config.yaml
head_dim: 64
parallel_block: false
inner_norm: false
drop_path: 0.05
patch_size: [2, 2]
layers: 14
width: 160
pooling: "attention"
muon_scale: "match_rms_adamw"
nesterov: true
epochs: 5.1
lr_schedule: "cosine"
final_lr_fraction: 0
warmup_steps: 380
Rows from block 6 of a small image classifier, named by matrix and row number. Rows with one number belong to one neuron. Each number is 200 + 20 x the weight over its row's rms, rounded and kept within 0 to 999. All counts start at 0. After the name is the row's rms in percent of the matrix's.
After each neuron's rows are labels from the 100 images, of 14976, where the neuron reaches its largest size: "top examples" is what is common among them. Only what is clearly more common there than usual is listed. The data: photos of arthropod specimens (BIOSCAN-5M).
# gate: MLP gate (model.blocks.6.mlp.gate.weight, 416x160), inputs 80-159
# fc1: MLP up (model.blocks.6.mlp.fc1.weight, 416x160), inputs 80-159
# fc2: MLP down (model.blocks.6.mlp.fc2.weight, 160x416, transposed), outputs 80-159

gate.197,046,208,239,179,221,186,179,196,211,215,234,179,188,192,221,189,156,201,190,204,205,191,214,201,196,227,208,242,233,182,189,210,196,201,222,176,220,178,215,215,197,175,203,212,209,182,209,195,184,168,212,171,226,193,198,172,190,185,206,196,171,190,212,197,197,194,191,200,180,214,196,217,139,222,173,174,213,197,211,199,219
fc1.197,051,164,179,207,179,201,162,179,185,196,185,216,178,231,179,224,243,190,187,208,251,233,182,238,217,162,195,194,227,200,185,208,191,203,188,180,147,193,220,206,158,213,195,199,200,196,234,195,177,211,184,219,205,230,220,227,208,199,189,205,218,189,195,171,224,209,178,214,178,211,189,178,203,216,190,236,162,219,210,207,207
fc2.197,044,179,179,233,205,257,176,169,192,215,166,219,189,193,212,195,211,204,201,154,190,184,219,240,170,184,216,193,206,173,208,205,194,191,187,200,174,222,184,197,212,185,202,210,199,177,189,199,207,164,177,247,215,233,236,203,208,233,179,179,198,210,174,232,192,191,176,206,212,196,177,176,194,198,206,192,208,219,200,242,198
top examples: order Lepidoptera

gate.26,074,196,191,190,219,211,212,193,195,185,181,189,184,185,177,160,238,175,188,235,211,213,224,221,201,187,223,179,202,201,203,158,210,182,210,222,196,202,201,159,177,202,181,186,167,157,193,218,204,197,207,185,193,198,209,209,217,201,223,217,150,190,196,202,199,198,206,213,211,183,216,181,202,185,190,207,209,247,180,217,198
fc1.26,077,204,195,238,234,207,209,222,209,216,181,176,193,211,211,189,210,216,218,169,230,231,201,203,180,180,204,171,209,214,222,182,164,239,229,211,178,207,197,231,195,213,208,200,181,212,208,222,215,180,215,183,196,198,221,215,191,226,177,191,198,219,183,191,192,183,192,171,208,204,204,166,198,215,189,186,197,214,196,175,186
fc2.26,075,199,216,221,189,207,187,190,228,228,221,214,189,183,200,242,166,208,211,219,226,218,214,159,202,193,185,186,201,217,163,185,204,178,203,204,195,205,214,209,178,223,198,182,187,229,198,184,221,203,208,196,208,206,222,181,194,212,186,198,211,223,244,206,200,239,189,172,179,203,208,192,207,201,198,182,181,197,185,204,182
top examples: order Hymenoptera

gate.77,117,222,195,185,199,246,193,213,215,200,199,230,172,177,219,179,212,203,201,210,203,187,200,238,200,190,204,155,221,178,200,195,196,193,199,188,228,193,208,206,174,195,210,213,177,187,205,242,176,188,154,199,210,210,162,212,205,247,186,182,204,204,196,215,192,200,176,190,206,224,200,207,226,208,151,220,225,224,202,211,185
fc1.77,112,195,173,204,199,190,209,213,193,198,218,211,214,213,187,151,207,206,213,212,228,197,198,177,158,209,179,238,179,170,202,183,175,201,200,189,187,193,231,210,223,192,233,239,187,214,239,202,210,212,221,191,165,152,216,210,160,197,217,217,183,206,197,212,203,170,182,199,206,177,200,218,184,224,213,195,205,215,196,195,203
fc2.77,116,188,155,159,215,202,209,200,229,211,211,184,196,196,198,203,218,236,232,161,178,176,210,198,181,234,168,182,185,201,183,169,187,238,197,197,219,219,201,203,183,205,185,216,239,221,216,245,162,193,219,165,190,182,223,218,168,203,230,190,186,176,189,202,185,198,202,207,198,186,190,191,197,207,209,232,182,195,217,198,214
top examples: order Hemiptera

gate.405,116,216,225,203,208,181,236,206,217,200,205,187,194,222,178,229,183,188,188,200,236,183,220,216,211,187,225,201,194,196,164,169,191,206,176,221,194,185,193,188,197,227,200,192,182,182,209,192,219,208,184,192,213,195,202,189,151,263,190,209,193,187,182,204,181,265,248,198,216,189,171,159,218,196,193,186,232,186,179,181,216
fc1.405,099,216,201,197,184,185,203,210,207,210,191,230,198,185,229,229,185,237,221,211,213,181,164,250,185,183,241,208,207,183,191,203,215,229,190,202,158,211,247,190,182,193,209,233,189,215,195,194,193,230,220,194,165,201,184,185,156,192,210,213,178,184,190,209,227,194,230,232,188,186,188,223,193,219,178,201,216,207,167,190,175
fc2.405,113,215,219,207,192,183,237,183,184,219,226,209,152,195,228,212,170,183,220,213,209,192,205,189,180,179,189,180,193,224,182,228,176,211,221,233,208,184,197,197,196,195,192,223,240,180,201,210,211,216,186,193,240,230,205,199,189,216,190,187,238,252,210,204,226,213,210,215,224,236,195,215,212,209,191,199,197,184,186,174,162
top examples: order Hymenoptera

gate.340,114,187,230,205,203,191,230,161,217,171,184,191,232,201,232,184,215,219,179,198,184,203,178,227,182,200,169,227,208,191,211,210,202,215,200,177,193,207,177,206,192,215,182,204,180,186,216,215,193,190,225,166,212,171,166,176,223,183,174,221,224,213,201,198,174,197,219,200,211,202,219,187,184,232,168,207,195,199,213,211,194
fc1.340,118,226,207,202,187,202,230,195,211,205,230,199,205,183,239,213,215,172,176,186,208,183,180,187,177,214,218,176,187,221,198,172,216,200,180,200,202,213,189,180,195,182,205,180,214,192,208,206,226,189,219,217,197,185,189,212,194,187,189,188,189,225,228,168,211,195,209,226,196,172,150,173,208,184,185,212,163,209,180,205,196
fc2.340,114,195,197,197,202,161,206,205,210,222,186,201,195,168,201,197,197,206,201,227,206,178,184,202,173,201,228,185,180,230,196,195,212,216,213,254,191,224,231,184,164,221,158,196,228,216,209,191,196,203,196,196,215,207,160,203,178,233,213,221,229,180,210,220,199,206,171,175,192,168,184,216,208,191,180,235,204,196,189,189,188
top examples: order Hymenoptera

gate.196,127,196,164,201,211,193,176,206,168,194,203,224,187,194,190,204,199,180,222,212,200,224,223,202,212,178,253,221,217,178,209,201,180,172,217,202,220,235,190,184,187,202,221,203,197,192,187,192,226,185,238,204,170,185,205,197,178,170,202,196,214,205,183,210,233,180,225,189,228,177,211,209,226,205,218,207,226,205,174,203,172
fc1.196,121,176,193,162,186,205,202,195,197,230,206,225,157,203,178,229,225,159,212,183,187,181,218,238,198,168,185,204,222,175,189,221,209,211,170,197,160,183,188,222,195,241,212,234,197,226,201,203,208,215,200,222,166,198,203,190,172,180,195,199,193,218,183,195,197,189,227,205,217,177,207,195,268,189,196,185,187,177,190,184,190
fc2.196,124,198,236,233,194,209,227,201,166,167,174,236,201,222,196,215,220,185,192,239,203,205,182,171,183,168,180,189,206,188,151,188,204,206,220,206,204,154,208,202,206,217,203,177,187,207,177,189,165,192,217,211,228,181,248,248,209,206,173,198,208,213,220,206,198,185,160,235,179,181,226,194,184,189,189,171,216,183,225,192,183
top examples: order Coleoptera; family Chrysomelidae

gate.410,091,192,184,232,205,205,207,185,229,204,199,190,201,175,178,214,218,214,220,208,171,215,222,180,187,201,208,193,180,229,228,209,214,204,190,192,192,158,195,194,202,205,220,222,201,170,191,202,201,215,195,168,195,233,221,216,200,189,181,221,206,170,210,174,201,165,223,180,188,214,240,183,200,224,213,199,227,248,213,179,188
fc1.410,102,196,183,212,201,157,228,161,213,211,194,158,177,203,167,245,194,199,194,187,186,208,203,186,187,234,215,192,201,190,193,209,166,207,217,229,202,191,200,201,192,179,193,204,185,218,201,241,192,209,185,185,194,199,200,242,205,234,185,198,190,167,209,222,215,211,171,191,184,225,212,212,254,191,190,217,198,216,194,200,216
fc2.410,107,188,206,219,212,150,247,197,224,223,240,220,213,192,187,210,187,193,184,181,176,181,206,202,193,229,189,195,207,151,208,202,202,176,236,216,192,201,195,209,202,207,191,190,196,191,221,210,201,214,229,178,190,233,226,218,191,207,187,205,219,194,198,208,235,204,168,193,211,218,182,186,212,194,211,179,197,182,208,236,176
top examples: order Hemiptera

gate.336,106,197,204,199,159,198,209,211,153,206,229,182,194,213,214,185,216,194,211,197,178,197,199,228,254,199,201,191,176,186,190,175,194,222,185,197,158,199,206,216,173,186,174,183,204,203,214,216,158,194,215,188,191,221,217,203,191,193,161,194,199,183,181,221,190,177,213,202,210,184,197,208,201,228,243,222,211,192,176,191,172
fc1.336,097,184,216,198,210,229,190,207,219,243,177,199,174,189,208,226,127,183,202,177,204,195,227,194,189,189,231,224,217,227,204,237,202,188,180,205,199,209,225,220,189,207,205,230,196,204,166,200,202,206,171,197,215,146,188,189,220,191,211,185,217,195,214,192,231,229,167,185,185,204,191,213,187,177,153,210,182,225,200,163,223
fc2.336,099,191,194,221,215,209,174,188,205,199,196,196,196,233,202,195,224,180,205,219,219,195,176,188,215,182,210,188,181,177,213,201,200,182,227,186,158,195,184,211,206,226,212,234,170,218,190,202,209,187,165,244,176,193,213,244,194,217,182,197,189,163,207,197,198,206,202,238,157,231,182,179,236,192,213,219,214,216,200,231,218
top examples: class Arachnida; order Trombidiformes

gate.281,077,184,177,180,194,179,253,211,195,211,221,218,189,200,190,220,196,210,185,186,178,194,247,181,174,201,147,193,198,199,189,226,201,173,187,221,189,189,193,235,202,207,211,169,217,185,212,195,175,221,203,218,199,219,246,203,174,213,181,174,193,166,233,237,183,247,177,201,186,197,224,170,166,212,192,199,215,215,193,236,185
fc1.281,087,191,214,202,180,209,154,222,206,196,210,197,195,232,191,205,207,204,185,170,241,200,145,192,213,225,221,172,238,220,220,206,213,187,215,189,189,202,184,207,203,196,213,213,208,203,193,179,204,175,224,217,145,195,190,184,211,188,222,201,209,192,242,145,202,219,218,186,175,207,195,206,217,219,174,193,227,219,227,208,219
fc2.281,084,214,173,218,171,214,156,200,193,189,198,219,209,201,187,157,197,178,170,180,216,208,162,227,190,198,229,212,211,230,179,201,176,182,217,179,238,192,214,185,205,220,218,226,199,189,199,184,240,206,210,201,203,216,195,198,209,185,185,172,187,176,196,229,197,194,254,198,196,198,217,221,212,233,219,186,176,199,237,164,236
top examples: class Arachnida; order Trombidiformes

gate.309,128,198,183,197,211,166,206,214,202,200,225,193,157,149,206,218,183,196,211,193,185,203,201,188,208,223,175,172,154,163,202,162,198,208,155,212,232,179,194,215,191,224,193,181,238,215,178,196,157,194,208,195,207,205,183,201,192,201,213,182,190,199,206,189,224,215,234,179,202,241,203,169,188,244,226,243,223,195,185,230,205
fc1.309,111,191,226,195,223,166,218,214,166,210,216,159,189,202,200,203,181,231,239,173,177,204,211,197,219,219,180,181,193,188,208,201,205,209,193,229,237,164,205,180,191,195,189,186,206,216,172,204,179,192,201,200,228,207,186,198,188,211,214,216,228,227,217,207,204,192,208,180,178,233,182,210,184,235,230,210,213,173,177,200,243
fc2.309,118,206,205,199,195,165,234,214,190,210,177,257,227,206,195,237,197,191,218,211,211,190,216,192,185,177,188,215,234,201,195,226,152,211,191,196,195,175,182,214,199,214,191,175,209,219,225,207,215,206,195,206,187,189,216,248,221,207,202,203,192,199,180,215,210,169,211,181,183,201,205,125,202,205,230,216,213,198,207,202,218
top examples: order Diptera; family Muscidae

gate.366,108,209,233,217,228,202,196,191,201,221,242,208,209,200,196,217,211,199,198,177,182,207,183,207,195,196,212,194,211,216,191,189,212,209,219,213,209,197,185,213,166,210,136,197,204,198,168,229,204,210,203,233,218,153,196,188,191,199,177,184,184,190,195,224,195,189,194,194,188,192,173,196,198,223,195,180,168,179,190,164,247
fc1.366,113,199,165,172,206,219,209,188,176,200,150,207,190,204,208,202,213,200,175,194,200,166,193,197,196,233,234,212,204,200,180,192,172,211,194,188,195,219,192,194,231,194,227,197,215,224,210,219,193,162,159,208,193,205,215,187,213,210,218,210,229,257,210,194,187,195,181,196,203,191,199,229,207,207,169,198,226,190,207,222,168
fc2.366,115,160,196,184,185,211,210,246,199,234,172,176,206,221,210,208,206,162,173,195,204,192,185,248,200,213,192,179,208,191,200,188,212,174,170,170,204,216,170,203,209,230,212,201,232,187,200,183,204,200,181,214,207,180,171,209,169,219,225,195,217,202,198,167,218,184,187,218,195,225,237,202,209,203,218,207,200,200,238,199,224
top examples: order Hemiptera; family Cicadellidae

gate.342,073,195,227,207,196,225,169,168,192,197,204,192,220,200,179,188,233,173,215,208,230,181,219,190,205,218,179,171,205,189,232,234,169,198,181,174,227,225,167,174,220,170,197,182,188,197,193,224,212,225,205,208,168,180,219,192,198,201,199,211,187,197,196,208,215,216,163,229,193,212,217,220,225,197,181,233,184,227,185,207,206
fc1.342,074,171,192,240,210,216,186,220,186,191,187,216,188,233,175,228,198,242,227,212,233,201,218,195,175,175,164,194,235,150,204,193,179,222,216,210,217,203,218,193,189,168,185,198,197,204,222,251,199,202,165,210,179,168,179,164,193,203,212,192,196,199,164,193,178,186,194,202,184,224,214,229,183,213,200,205,188,201,199,238,194
fc2.342,076,171,199,196,241,189,233,231,187,243,178,223,168,226,173,187,182,232,205,248,203,206,219,170,197,204,189,216,225,193,204,148,199,217,177,237,222,219,218,205,182,186,200,197,238,215,178,216,215,216,189,199,185,200,206,185,223,198,178,202,201,182,195,184,225,198,204,208,179,208,251,180,192,193,190,148,180,212,176,218,195
top examples: order Hemiptera

gate.397,129,206,190,193,185,189,237,198,181,221,189,220,221,207,141,218,189,244,237,199,213,212,182,206,184,203,198,199,211,178,222,152,207,233,182,202,205,218,174,201,233,200,189,169,236,221,226,235,183,226,218,176,145,172,169,200,195,215,200,188,218,211,196,205,202,191,182,170,190,180,205,206,179,203,179,244,204,215,176,189,213
fc1.397,126,213,192,161,216,204,209,204,180,193,199,252,205,190,185,211,197,178,210,191,200,230,194,224,171,219,192,193,211,194,213,177,201,252,212,190,203,183,198,204,159,217,198,212,188,208,204,206,223,243,226,151,213,167,154,178,199,197,206,181,228,200,200,186,186,167,160,207,183,200,202,249,177,209,167,243,203,188,170,194,233
fc2.397,120,180,207,232,200,198,181,228,236,167,146,179,200,199,214,190,188,189,190,198,208,202,186,202,168,182,215,189,202,218,206,165,200,188,186,192,229,224,234,202,215,190,182,192,191,212,187,217,191,209,180,224,187,196,198,196,223,236,202,215,212,217,213,214,192,234,182,201,197,205,205,215,231,191,187,223,211,202,209,257,152
top examples: order Coleoptera

gate.7,099,198,208,214,197,211,201,181,214,202,182,210,209,192,218,184,195,175,215,263,192,199,204,175,185,178,190,213,142,199,189,194,202,202,185,201,178,205,173,155,217,220,172,203,205,216,158,187,221,208,216,194,170,238,213,193,180,208,198,188,166,187,216,212,185,209,173,208,155,208,188,198,194,226,239,165,180,200,170,178,213
fc1.7,096,209,202,185,175,206,205,176,193,183,219,190,195,219,164,188,180,207,192,186,191,205,171,189,176,218,207,218,234,214,194,160,196,202,228,199,201,183,233,186,195,189,195,179,187,223,205,184,145,162,184,197,227,155,218,202,215,177,201,190,195,201,203,212,189,222,227,181,248,221,207,217,162,187,207,254,215,233,209,202,200
fc2.7,093,176,194,195,165,155,203,185,177,226,196,195,158,185,218,196,237,202,205,205,194,214,211,195,188,204,184,182,211,199,182,177,195,218,195,196,202,211,192,236,217,218,176,188,198,202,189,220,206,208,193,199,185,204,159,204,185,204,237,199,230,160,160,195,190,200,195,177,178,157,202,198,195,213,184,199,174,222,197,182,226
top examples: order Hemiptera

gate.1,105,220,215,198,201,216,192,157,198,215,224,210,203,220,184,210,188,200,211,205,179,216,209,229,204,224,249,179,236,248,210,162,190,188,190,198,206,206,194,212,230,197,205,212,187,194,197,205,195,238,180,200,178,214,206,178,196,186,175,196,194,213,165,161,178,218,219,220,170,202,144,231,182,175,204,164,185,208,167,162,174
fc1.1,111,214,202,204,228,196,190,248,179,216,173,235,189,177,212,199,243,195,208,187,199,187,209,193,209,205,158,206,199,194,167,195,208,228,179,194,212,209,203,183,160,205,220,216,205,201,197,225,227,203,177,187,209,178,191,208,197,211,225,209,166,208,213,201,191,207,188,193,160,192,181,187,203,237,219,197,195,193,202,199,198
fc2.1,103,187,193,178,205,221,159,220,168,194,158,201,208,217,170,179,180,197,227,155,207,228,140,202,219,187,240,199,181,165,231,178,214,187,204,181,205,205,180,190,207,174,226,217,202,221,190,226,209,214,234,205,207,183,189,187,189,185,205,188,227,212,195,196,213,179,214,199,203,182,157,173,208,192,243,193,201,217,189,234,205
top examples: order Coleoptera

gate.282,085,166,213,201,205,190,198,221,228,161,202,174,182,180,199,212,227,170,199,144,184,184,204,222,164,171,206,197,178,207,227,205,189,211,196,212,164,216,184,206,220,213,219,164,193,197,202,190,201,185,234,214,184,179,190,211,212,192,195,199,214,231,162,212,220,189,185,208,188,187,190,196,235,238,204,204,205,193,157,193,214
fc1.282,092,214,195,163,185,223,212,189,188,209,187,205,220,206,186,220,160,220,156,204,209,213,213,188,193,209,214,193,269,158,195,212,228,188,180,208,255,202,198,160,207,207,209,220,247,214,198,194,194,197,208,193,184,210,216,194,206,219,221,217,179,166,226,187,219,223,204,165,203,224,197,197,202,178,222,176,187,195,235,198,203
fc2.282,097,202,195,180,190,206,229,195,220,221,200,179,187,168,211,232,225,222,206,165,173,196,171,202,186,189,181,210,166,203,178,197,171,150,210,221,188,193,215,192,217,204,183,217,197,217,222,244,225,228,173,217,214,214,225,238,201,199,257,181,220,187,201,209,223,202,166,180,190,202,225,179,176,183,207,214,210,230,192,189,206
top examples: order Coleoptera

gate.357,090,209,217,205,182,206,196,187,192,207,192,218,180,225,208,174,193,182,202,226,209,192,226,173,210,181,200,198,201,162,175,227,200,249,241,177,161,196,202,171,187,168,207,238,231,186,195,183,197,202,211,187,234,191,190,237,184,184,200,195,191,221,188,198,185,182,221,176,219,201,189,204,206,199,207,195,177,185,183,197,163
fc1.357,087,225,169,189,190,213,221,173,249,175,237,197,212,222,212,184,213,186,170,194,208,208,176,210,208,200,215,161,212,228,214,220,184,207,210,195,201,221,211,182,203,187,215,178,220,211,165,194,198,198,194,190,178,191,172,171,174,159,214,215,202,168,210,211,201,209,175,216,186,204,168,210,162,190,195,163,195,207,204,174,180
fc2.357,088,203,189,216,186,192,197,191,187,279,189,190,212,215,194,211,185,183,197,216,198,220,222,207,205,249,198,218,189,202,205,203,189,220,198,216,202,224,206,221,194,202,155,199,226,188,159,193,194,209,189,186,204,198,202,250,194,201,220,199,177,166,175,230,175,210,197,167,171,193,193,170,195,213,187,211,210,217,208,192,171
top examples: order Hemiptera

gate.258,109,193,226,193,196,191,196,183,199,148,233,190,189,209,201,214,223,167,193,189,185,225,186,219,222,191,194,172,196,208,213,196,175,216,202,193,193,190,195,185,216,194,215,214,206,228,240,207,198,208,215,242,189,202,214,192,192,198,162,179,200,179,182,177,200,176,179,189,173,189,177,218,221,189,184,181,177,217,199,194,229
fc1.258,123,203,197,202,189,178,158,213,157,208,207,219,195,219,198,180,189,193,195,216,157,209,215,180,236,224,200,178,204,166,188,214,175,194,197,188,169,190,189,195,200,184,195,186,184,252,190,222,213,161,199,186,226,181,190,199,253,202,212,189,246,183,190,200,200,211,214,203,175,207,192,217,183,186,178,228,196,187,175,224,215
fc2.258,114,202,178,187,171,223,212,193,166,185,180,155,200,195,229,196,198,193,192,213,222,224,183,218,192,188,206,197,189,224,198,218,190,191,202,186,234,209,168,206,192,185,222,202,193,188,209,206,165,199,226,182,209,203,205,148,169,201,189,195,205,190,211,223,236,194,207,174,212,196,228,194,185,206,234,204,198,235,183,158,150
top examples: order Hemiptera; family Tropiduchidae

gate.183,064,192,202,191,191,172,232,176,203,215,187,226,232,216,157,198,168,196,173,246,211,236,208,206,226,176,247,205,180,213,200,214,218,243,194,169,194,214,203,192,208,199,179,211,189,204,190,195,185,185,207,193,204,176,212,157,210,194,224,163,206,197,190,227,222,196,225,204,169,216,184,172,220,240,162,188,234,188,233,178,200
fc1.183,072,171,213,168,210,213,196,198,220,178,187,205,208,194,199,186,184,200,194,199,235,182,160,229,200,206,199,212,249,160,160,195,181,205,172,236,202,218,213,218,198,226,242,178,213,180,225,177,187,237,218,215,180,213,212,230,186,229,178,187,197,219,169,212,203,206,205,199,178,168,242,183,209,220,182,200,240,205,212,188,185
fc2.183,065,225,242,213,226,215,227,181,164,200,200,179,178,177,207,194,198,196,168,185,205,199,189,187,208,179,211,234,202,195,216,185,177,195,212,173,173,211,190,210,240,160,187,210,181,204,208,194,194,191,196,177,207,190,188,186,196,216,164,194,197,240,241,183,225,196,173,193,220,199,205,201,209,232,201,190,197,205,183,235,210
top examples: order Hymenoptera

gate.239,099,180,215,200,192,187,196,214,219,171,233,184,218,218,179,198,205,187,170,174,193,184,228,193,200,233,204,202,194,177,171,212,210,174,232,211,158,209,194,222,202,193,189,232,208,210,243,178,225,239,180,176,167,157,182,201,200,176,184,215,195,209,197,218,211,188,234,218,161,192,195,176,205,181,194,204,197,229,184,219,206
fc1.239,100,229,216,173,185,181,194,173,218,199,182,215,186,208,236,218,184,240,189,202,204,197,222,199,227,166,214,178,225,173,214,196,203,226,155,198,171,161,238,199,191,201,212,187,228,209,173,236,194,204,192,240,222,223,213,198,229,268,237,188,200,200,207,192,171,193,190,186,237,211,192,245,181,185,196,204,206,203,214,198,209
fc2.239,100,180,186,215,198,249,215,205,186,231,182,209,201,207,158,227,197,185,227,226,232,174,200,207,204,215,201,208,159,212,198,176,155,194,197,151,199,195,228,197,207,206,187,196,201,167,212,209,182,196,195,202,200,188,218,237,182,223,142,232,198,223,195,226,220,197,215,170,173,216,214,211,225,215,217,250,221,205,232,184,200
top examples: order Coleoptera

gate.138,110,222,225,214,190,211,254,184,212,193,218,218,219,161,218,215,211,213,205,241,171,189,168,182,209,165,226,188,186,191,224,227,190,210,203,208,210,187,227,192,178,180,180,205,218,184,202,221,186,203,221,172,186,188,195,192,215,187,186,221,214,217,212,193,216,202,244,172,235,209,205,184,237,204,169,188,200,217,232,184,194
fc1.138,105,176,205,234,216,178,193,210,189,207,204,199,195,222,191,214,217,206,208,235,194,208,203,201,179,189,191,170,192,208,206,205,224,214,204,186,191,174,225,209,179,214,152,221,164,176,222,206,219,156,236,204,167,197,188,217,235,176,209,208,221,175,231,205,198,220,203,188,213,221,206,259,196,179,204,206,233,205,171,175,184
fc2.138,109,196,162,191,227,205,214,183,231,202,197,207,174,155,244,149,210,192,204,200,194,197,207,172,196,193,185,254,192,204,200,178,188,207,178,228,222,181,217,185,181,214,185,243,179,174,198,204,208,179,188,170,203,202,238,234,208,218,198,187,216,185,190,244,206,204,197,206,200,153,206,206,199,181,191,215,186,229,203,183,161
top examples: order Diptera

gate.350,100,217,194,192,213,179,228,235,218,200,199,169,194,214,208,185,197,191,188,201,239,224,222,209,196,189,224,224,222,231,172,199,208,184,222,172,183,207,208,215,197,259,177,208,168,173,220,186,178,195,190,216,182,229,223,186,185,211,207,207,216,196,214,198,190,163,153,181,173,204,205,147,178,188,222,207,234,232,181,234,233
fc1.350,100,202,208,192,172,186,191,226,220,212,203,237,182,184,188,227,225,182,191,185,169,213,197,202,193,188,187,208,209,202,192,187,225,216,211,134,194,210,189,200,212,207,187,203,214,203,178,243,190,193,195,183,192,223,205,190,197,195,241,230,229,201,167,213,195,209,190,198,178,196,211,223,183,232,243,218,232,186,178,224,202
fc2.350,093,209,205,171,194,184,213,163,154,195,202,183,234,192,218,212,219,195,181,177,217,182,195,222,208,192,196,165,236,202,204,202,182,218,188,191,204,217,198,200,192,186,201,198,183,186,200,225,209,206,215,200,233,229,222,210,201,161,186,268,177,183,179,198,217,188,197,225,197,195,228,214,183,220,206,224,204,212,199,226,232
top examples: order Hymenoptera

gate.116,124,194,163,227,199,183,194,169,202,206,244,186,181,247,207,206,215,194,213,201,207,236,179,185,208,217,195,210,237,229,208,204,208,190,223,192,183,209,190,201,214,176,207,220,159,173,203,155,189,195,184,186,201,190,172,182,202,191,200,188,174,181,200,182,226,218,188,173,187,194,208,194,163,246,223,201,179,198,182,184,233
fc1.116,120,185,182,214,184,200,200,183,219,198,199,186,203,179,198,155,211,188,191,181,182,215,184,193,181,213,181,183,222,197,197,215,181,246,244,195,185,192,216,187,188,185,205,189,185,212,230,160,215,237,221,204,185,234,195,163,193,193,243,202,195,214,211,218,192,219,222,234,207,166,191,231,148,202,164,222,195,194,190,207,181
fc2.116,126,193,193,180,206,168,227,208,229,211,226,198,202,179,205,246,227,202,195,205,204,189,203,218,206,236,211,173,184,186,196,218,207,198,196,195,213,201,155,229,193,205,198,198,226,171,165,167,207,213,188,152,230,199,196,208,207,212,197,169,214,184,205,183,220,195,198,217,205,156,206,162,187,197,199,213,210,220,236,219,214
top examples: order Hymenoptera

gate.348,099,185,250,191,158,170,189,205,179,196,214,202,223,186,250,167,211,193,220,212,183,166,212,168,202,172,187,196,162,230,211,197,198,211,211,181,211,184,207,236,228,223,223,160,207,200,220,230,212,188,216,193,206,195,198,196,185,196,241,221,200,206,167,190,210,193,190,189,196,200,193,199,187,222,206,196,253,179,229,224,170
fc1.348,106,227,178,176,232,211,200,207,214,204,225,221,215,205,170,190,185,176,176,182,217,206,259,202,182,175,193,214,204,153,172,218,228,222,185,222,170,233,206,170,198,178,149,201,214,198,200,193,207,208,202,223,172,169,194,208,198,209,218,176,196,192,223,199,197,198,189,226,178,206,163,208,184,179,193,174,196,210,213,209,179
fc2.348,096,202,196,196,205,200,164,193,233,207,193,192,214,175,166,257,183,171,163,172,202,203,229,180,210,214,167,202,164,168,203,221,164,205,209,219,218,210,226,203,197,202,164,196,212,158,205,197,261,165,227,189,214,223,216,187,205,179,174,164,175,235,196,209,179,250,144,188,190,194,191,204,189,196,205,185,183,194,194,201,227
top examples: order Coleoptera

gate.17,081,229,219,187,168,166,214,188,184,169,200,168,202,192,196,195,191,208,213,198,193,173,201,164,216,185,207,199,169,238,207,220,178,157,200,184,205,188,187,198,216,168,179,233,227,205,213,194,216,180,192,189,201,206,191,199,192,165,193,208,201,229,214,221,213,196,167,201,216,209,184,190,199,209,202,215,204,197,206,166,189
fc1.17,078,206,195,199,248,188,211,210,193,198,222,185,174,210,169,226,234,175,178,208,224,194,210,212,166,204,190,201,216,191,191,172,207,197,179,212,253,198,214,226,169,175,247,226,203,176,221,210,223,184,214,191,208,222,202,200,200,237,200,222,226,196,211,201,214,209,163,143,162,165,202,217,204,198,234,215,196,202,185,171,223
fc2.17,078,232,193,186,204,230,203,178,156,185,200,178,195,226,204,238,200,184,182,200,190,174,185,196,236,169,190,226,215,201,176,191,204,210,196,202,202,179,232,197,224,226,225,224,194,185,221,193,173,207,179,204,191,192,195,187,197,182,173,231,200,222,209,212,209,215,217,179,216,202,223,227,188,178,243,228,225,186,194,205,187
top examples: order Hymenoptera

gate.171,097,193,174,183,237,200,217,194,148,228,217,206,201,225,208,211,209,180,206,199,214,206,195,201,195,219,205,175,207,166,199,222,182,221,195,174,200,205,199,169,199,203,218,221,181,179,201,217,197,179,187,174,183,242,216,203,185,196,225,178,228,161,232,196,233,174,199,194,200,202,185,210,174,186,194,207,185,197,180,182,202
fc1.171,100,194,189,236,203,214,172,207,223,180,207,174,215,174,219,220,209,229,211,178,193,207,178,205,215,196,176,227,183,229,243,201,223,197,224,187,204,188,191,210,194,142,198,218,212,189,203,223,187,193,199,234,203,198,213,220,190,186,179,192,159,211,220,198,198,243,178,222,220,196,229,195,189,205,171,205,200,192,195,196,231
fc2.171,101,219,180,174,174,197,188,179,190,202,193,184,233,192,204,186,217,219,161,231,160,194,226,176,209,168,209,187,205,195,233,204,203,182,212,177,193,212,210,197,214,173,215,140,161,180,228,229,216,239,194,197,207,204,200,194,203,165,189,219,214,197,214,195,182,214,180,177,192,208,177,191,210,223,186,217,191,182,196,187,205
top examples: order Diptera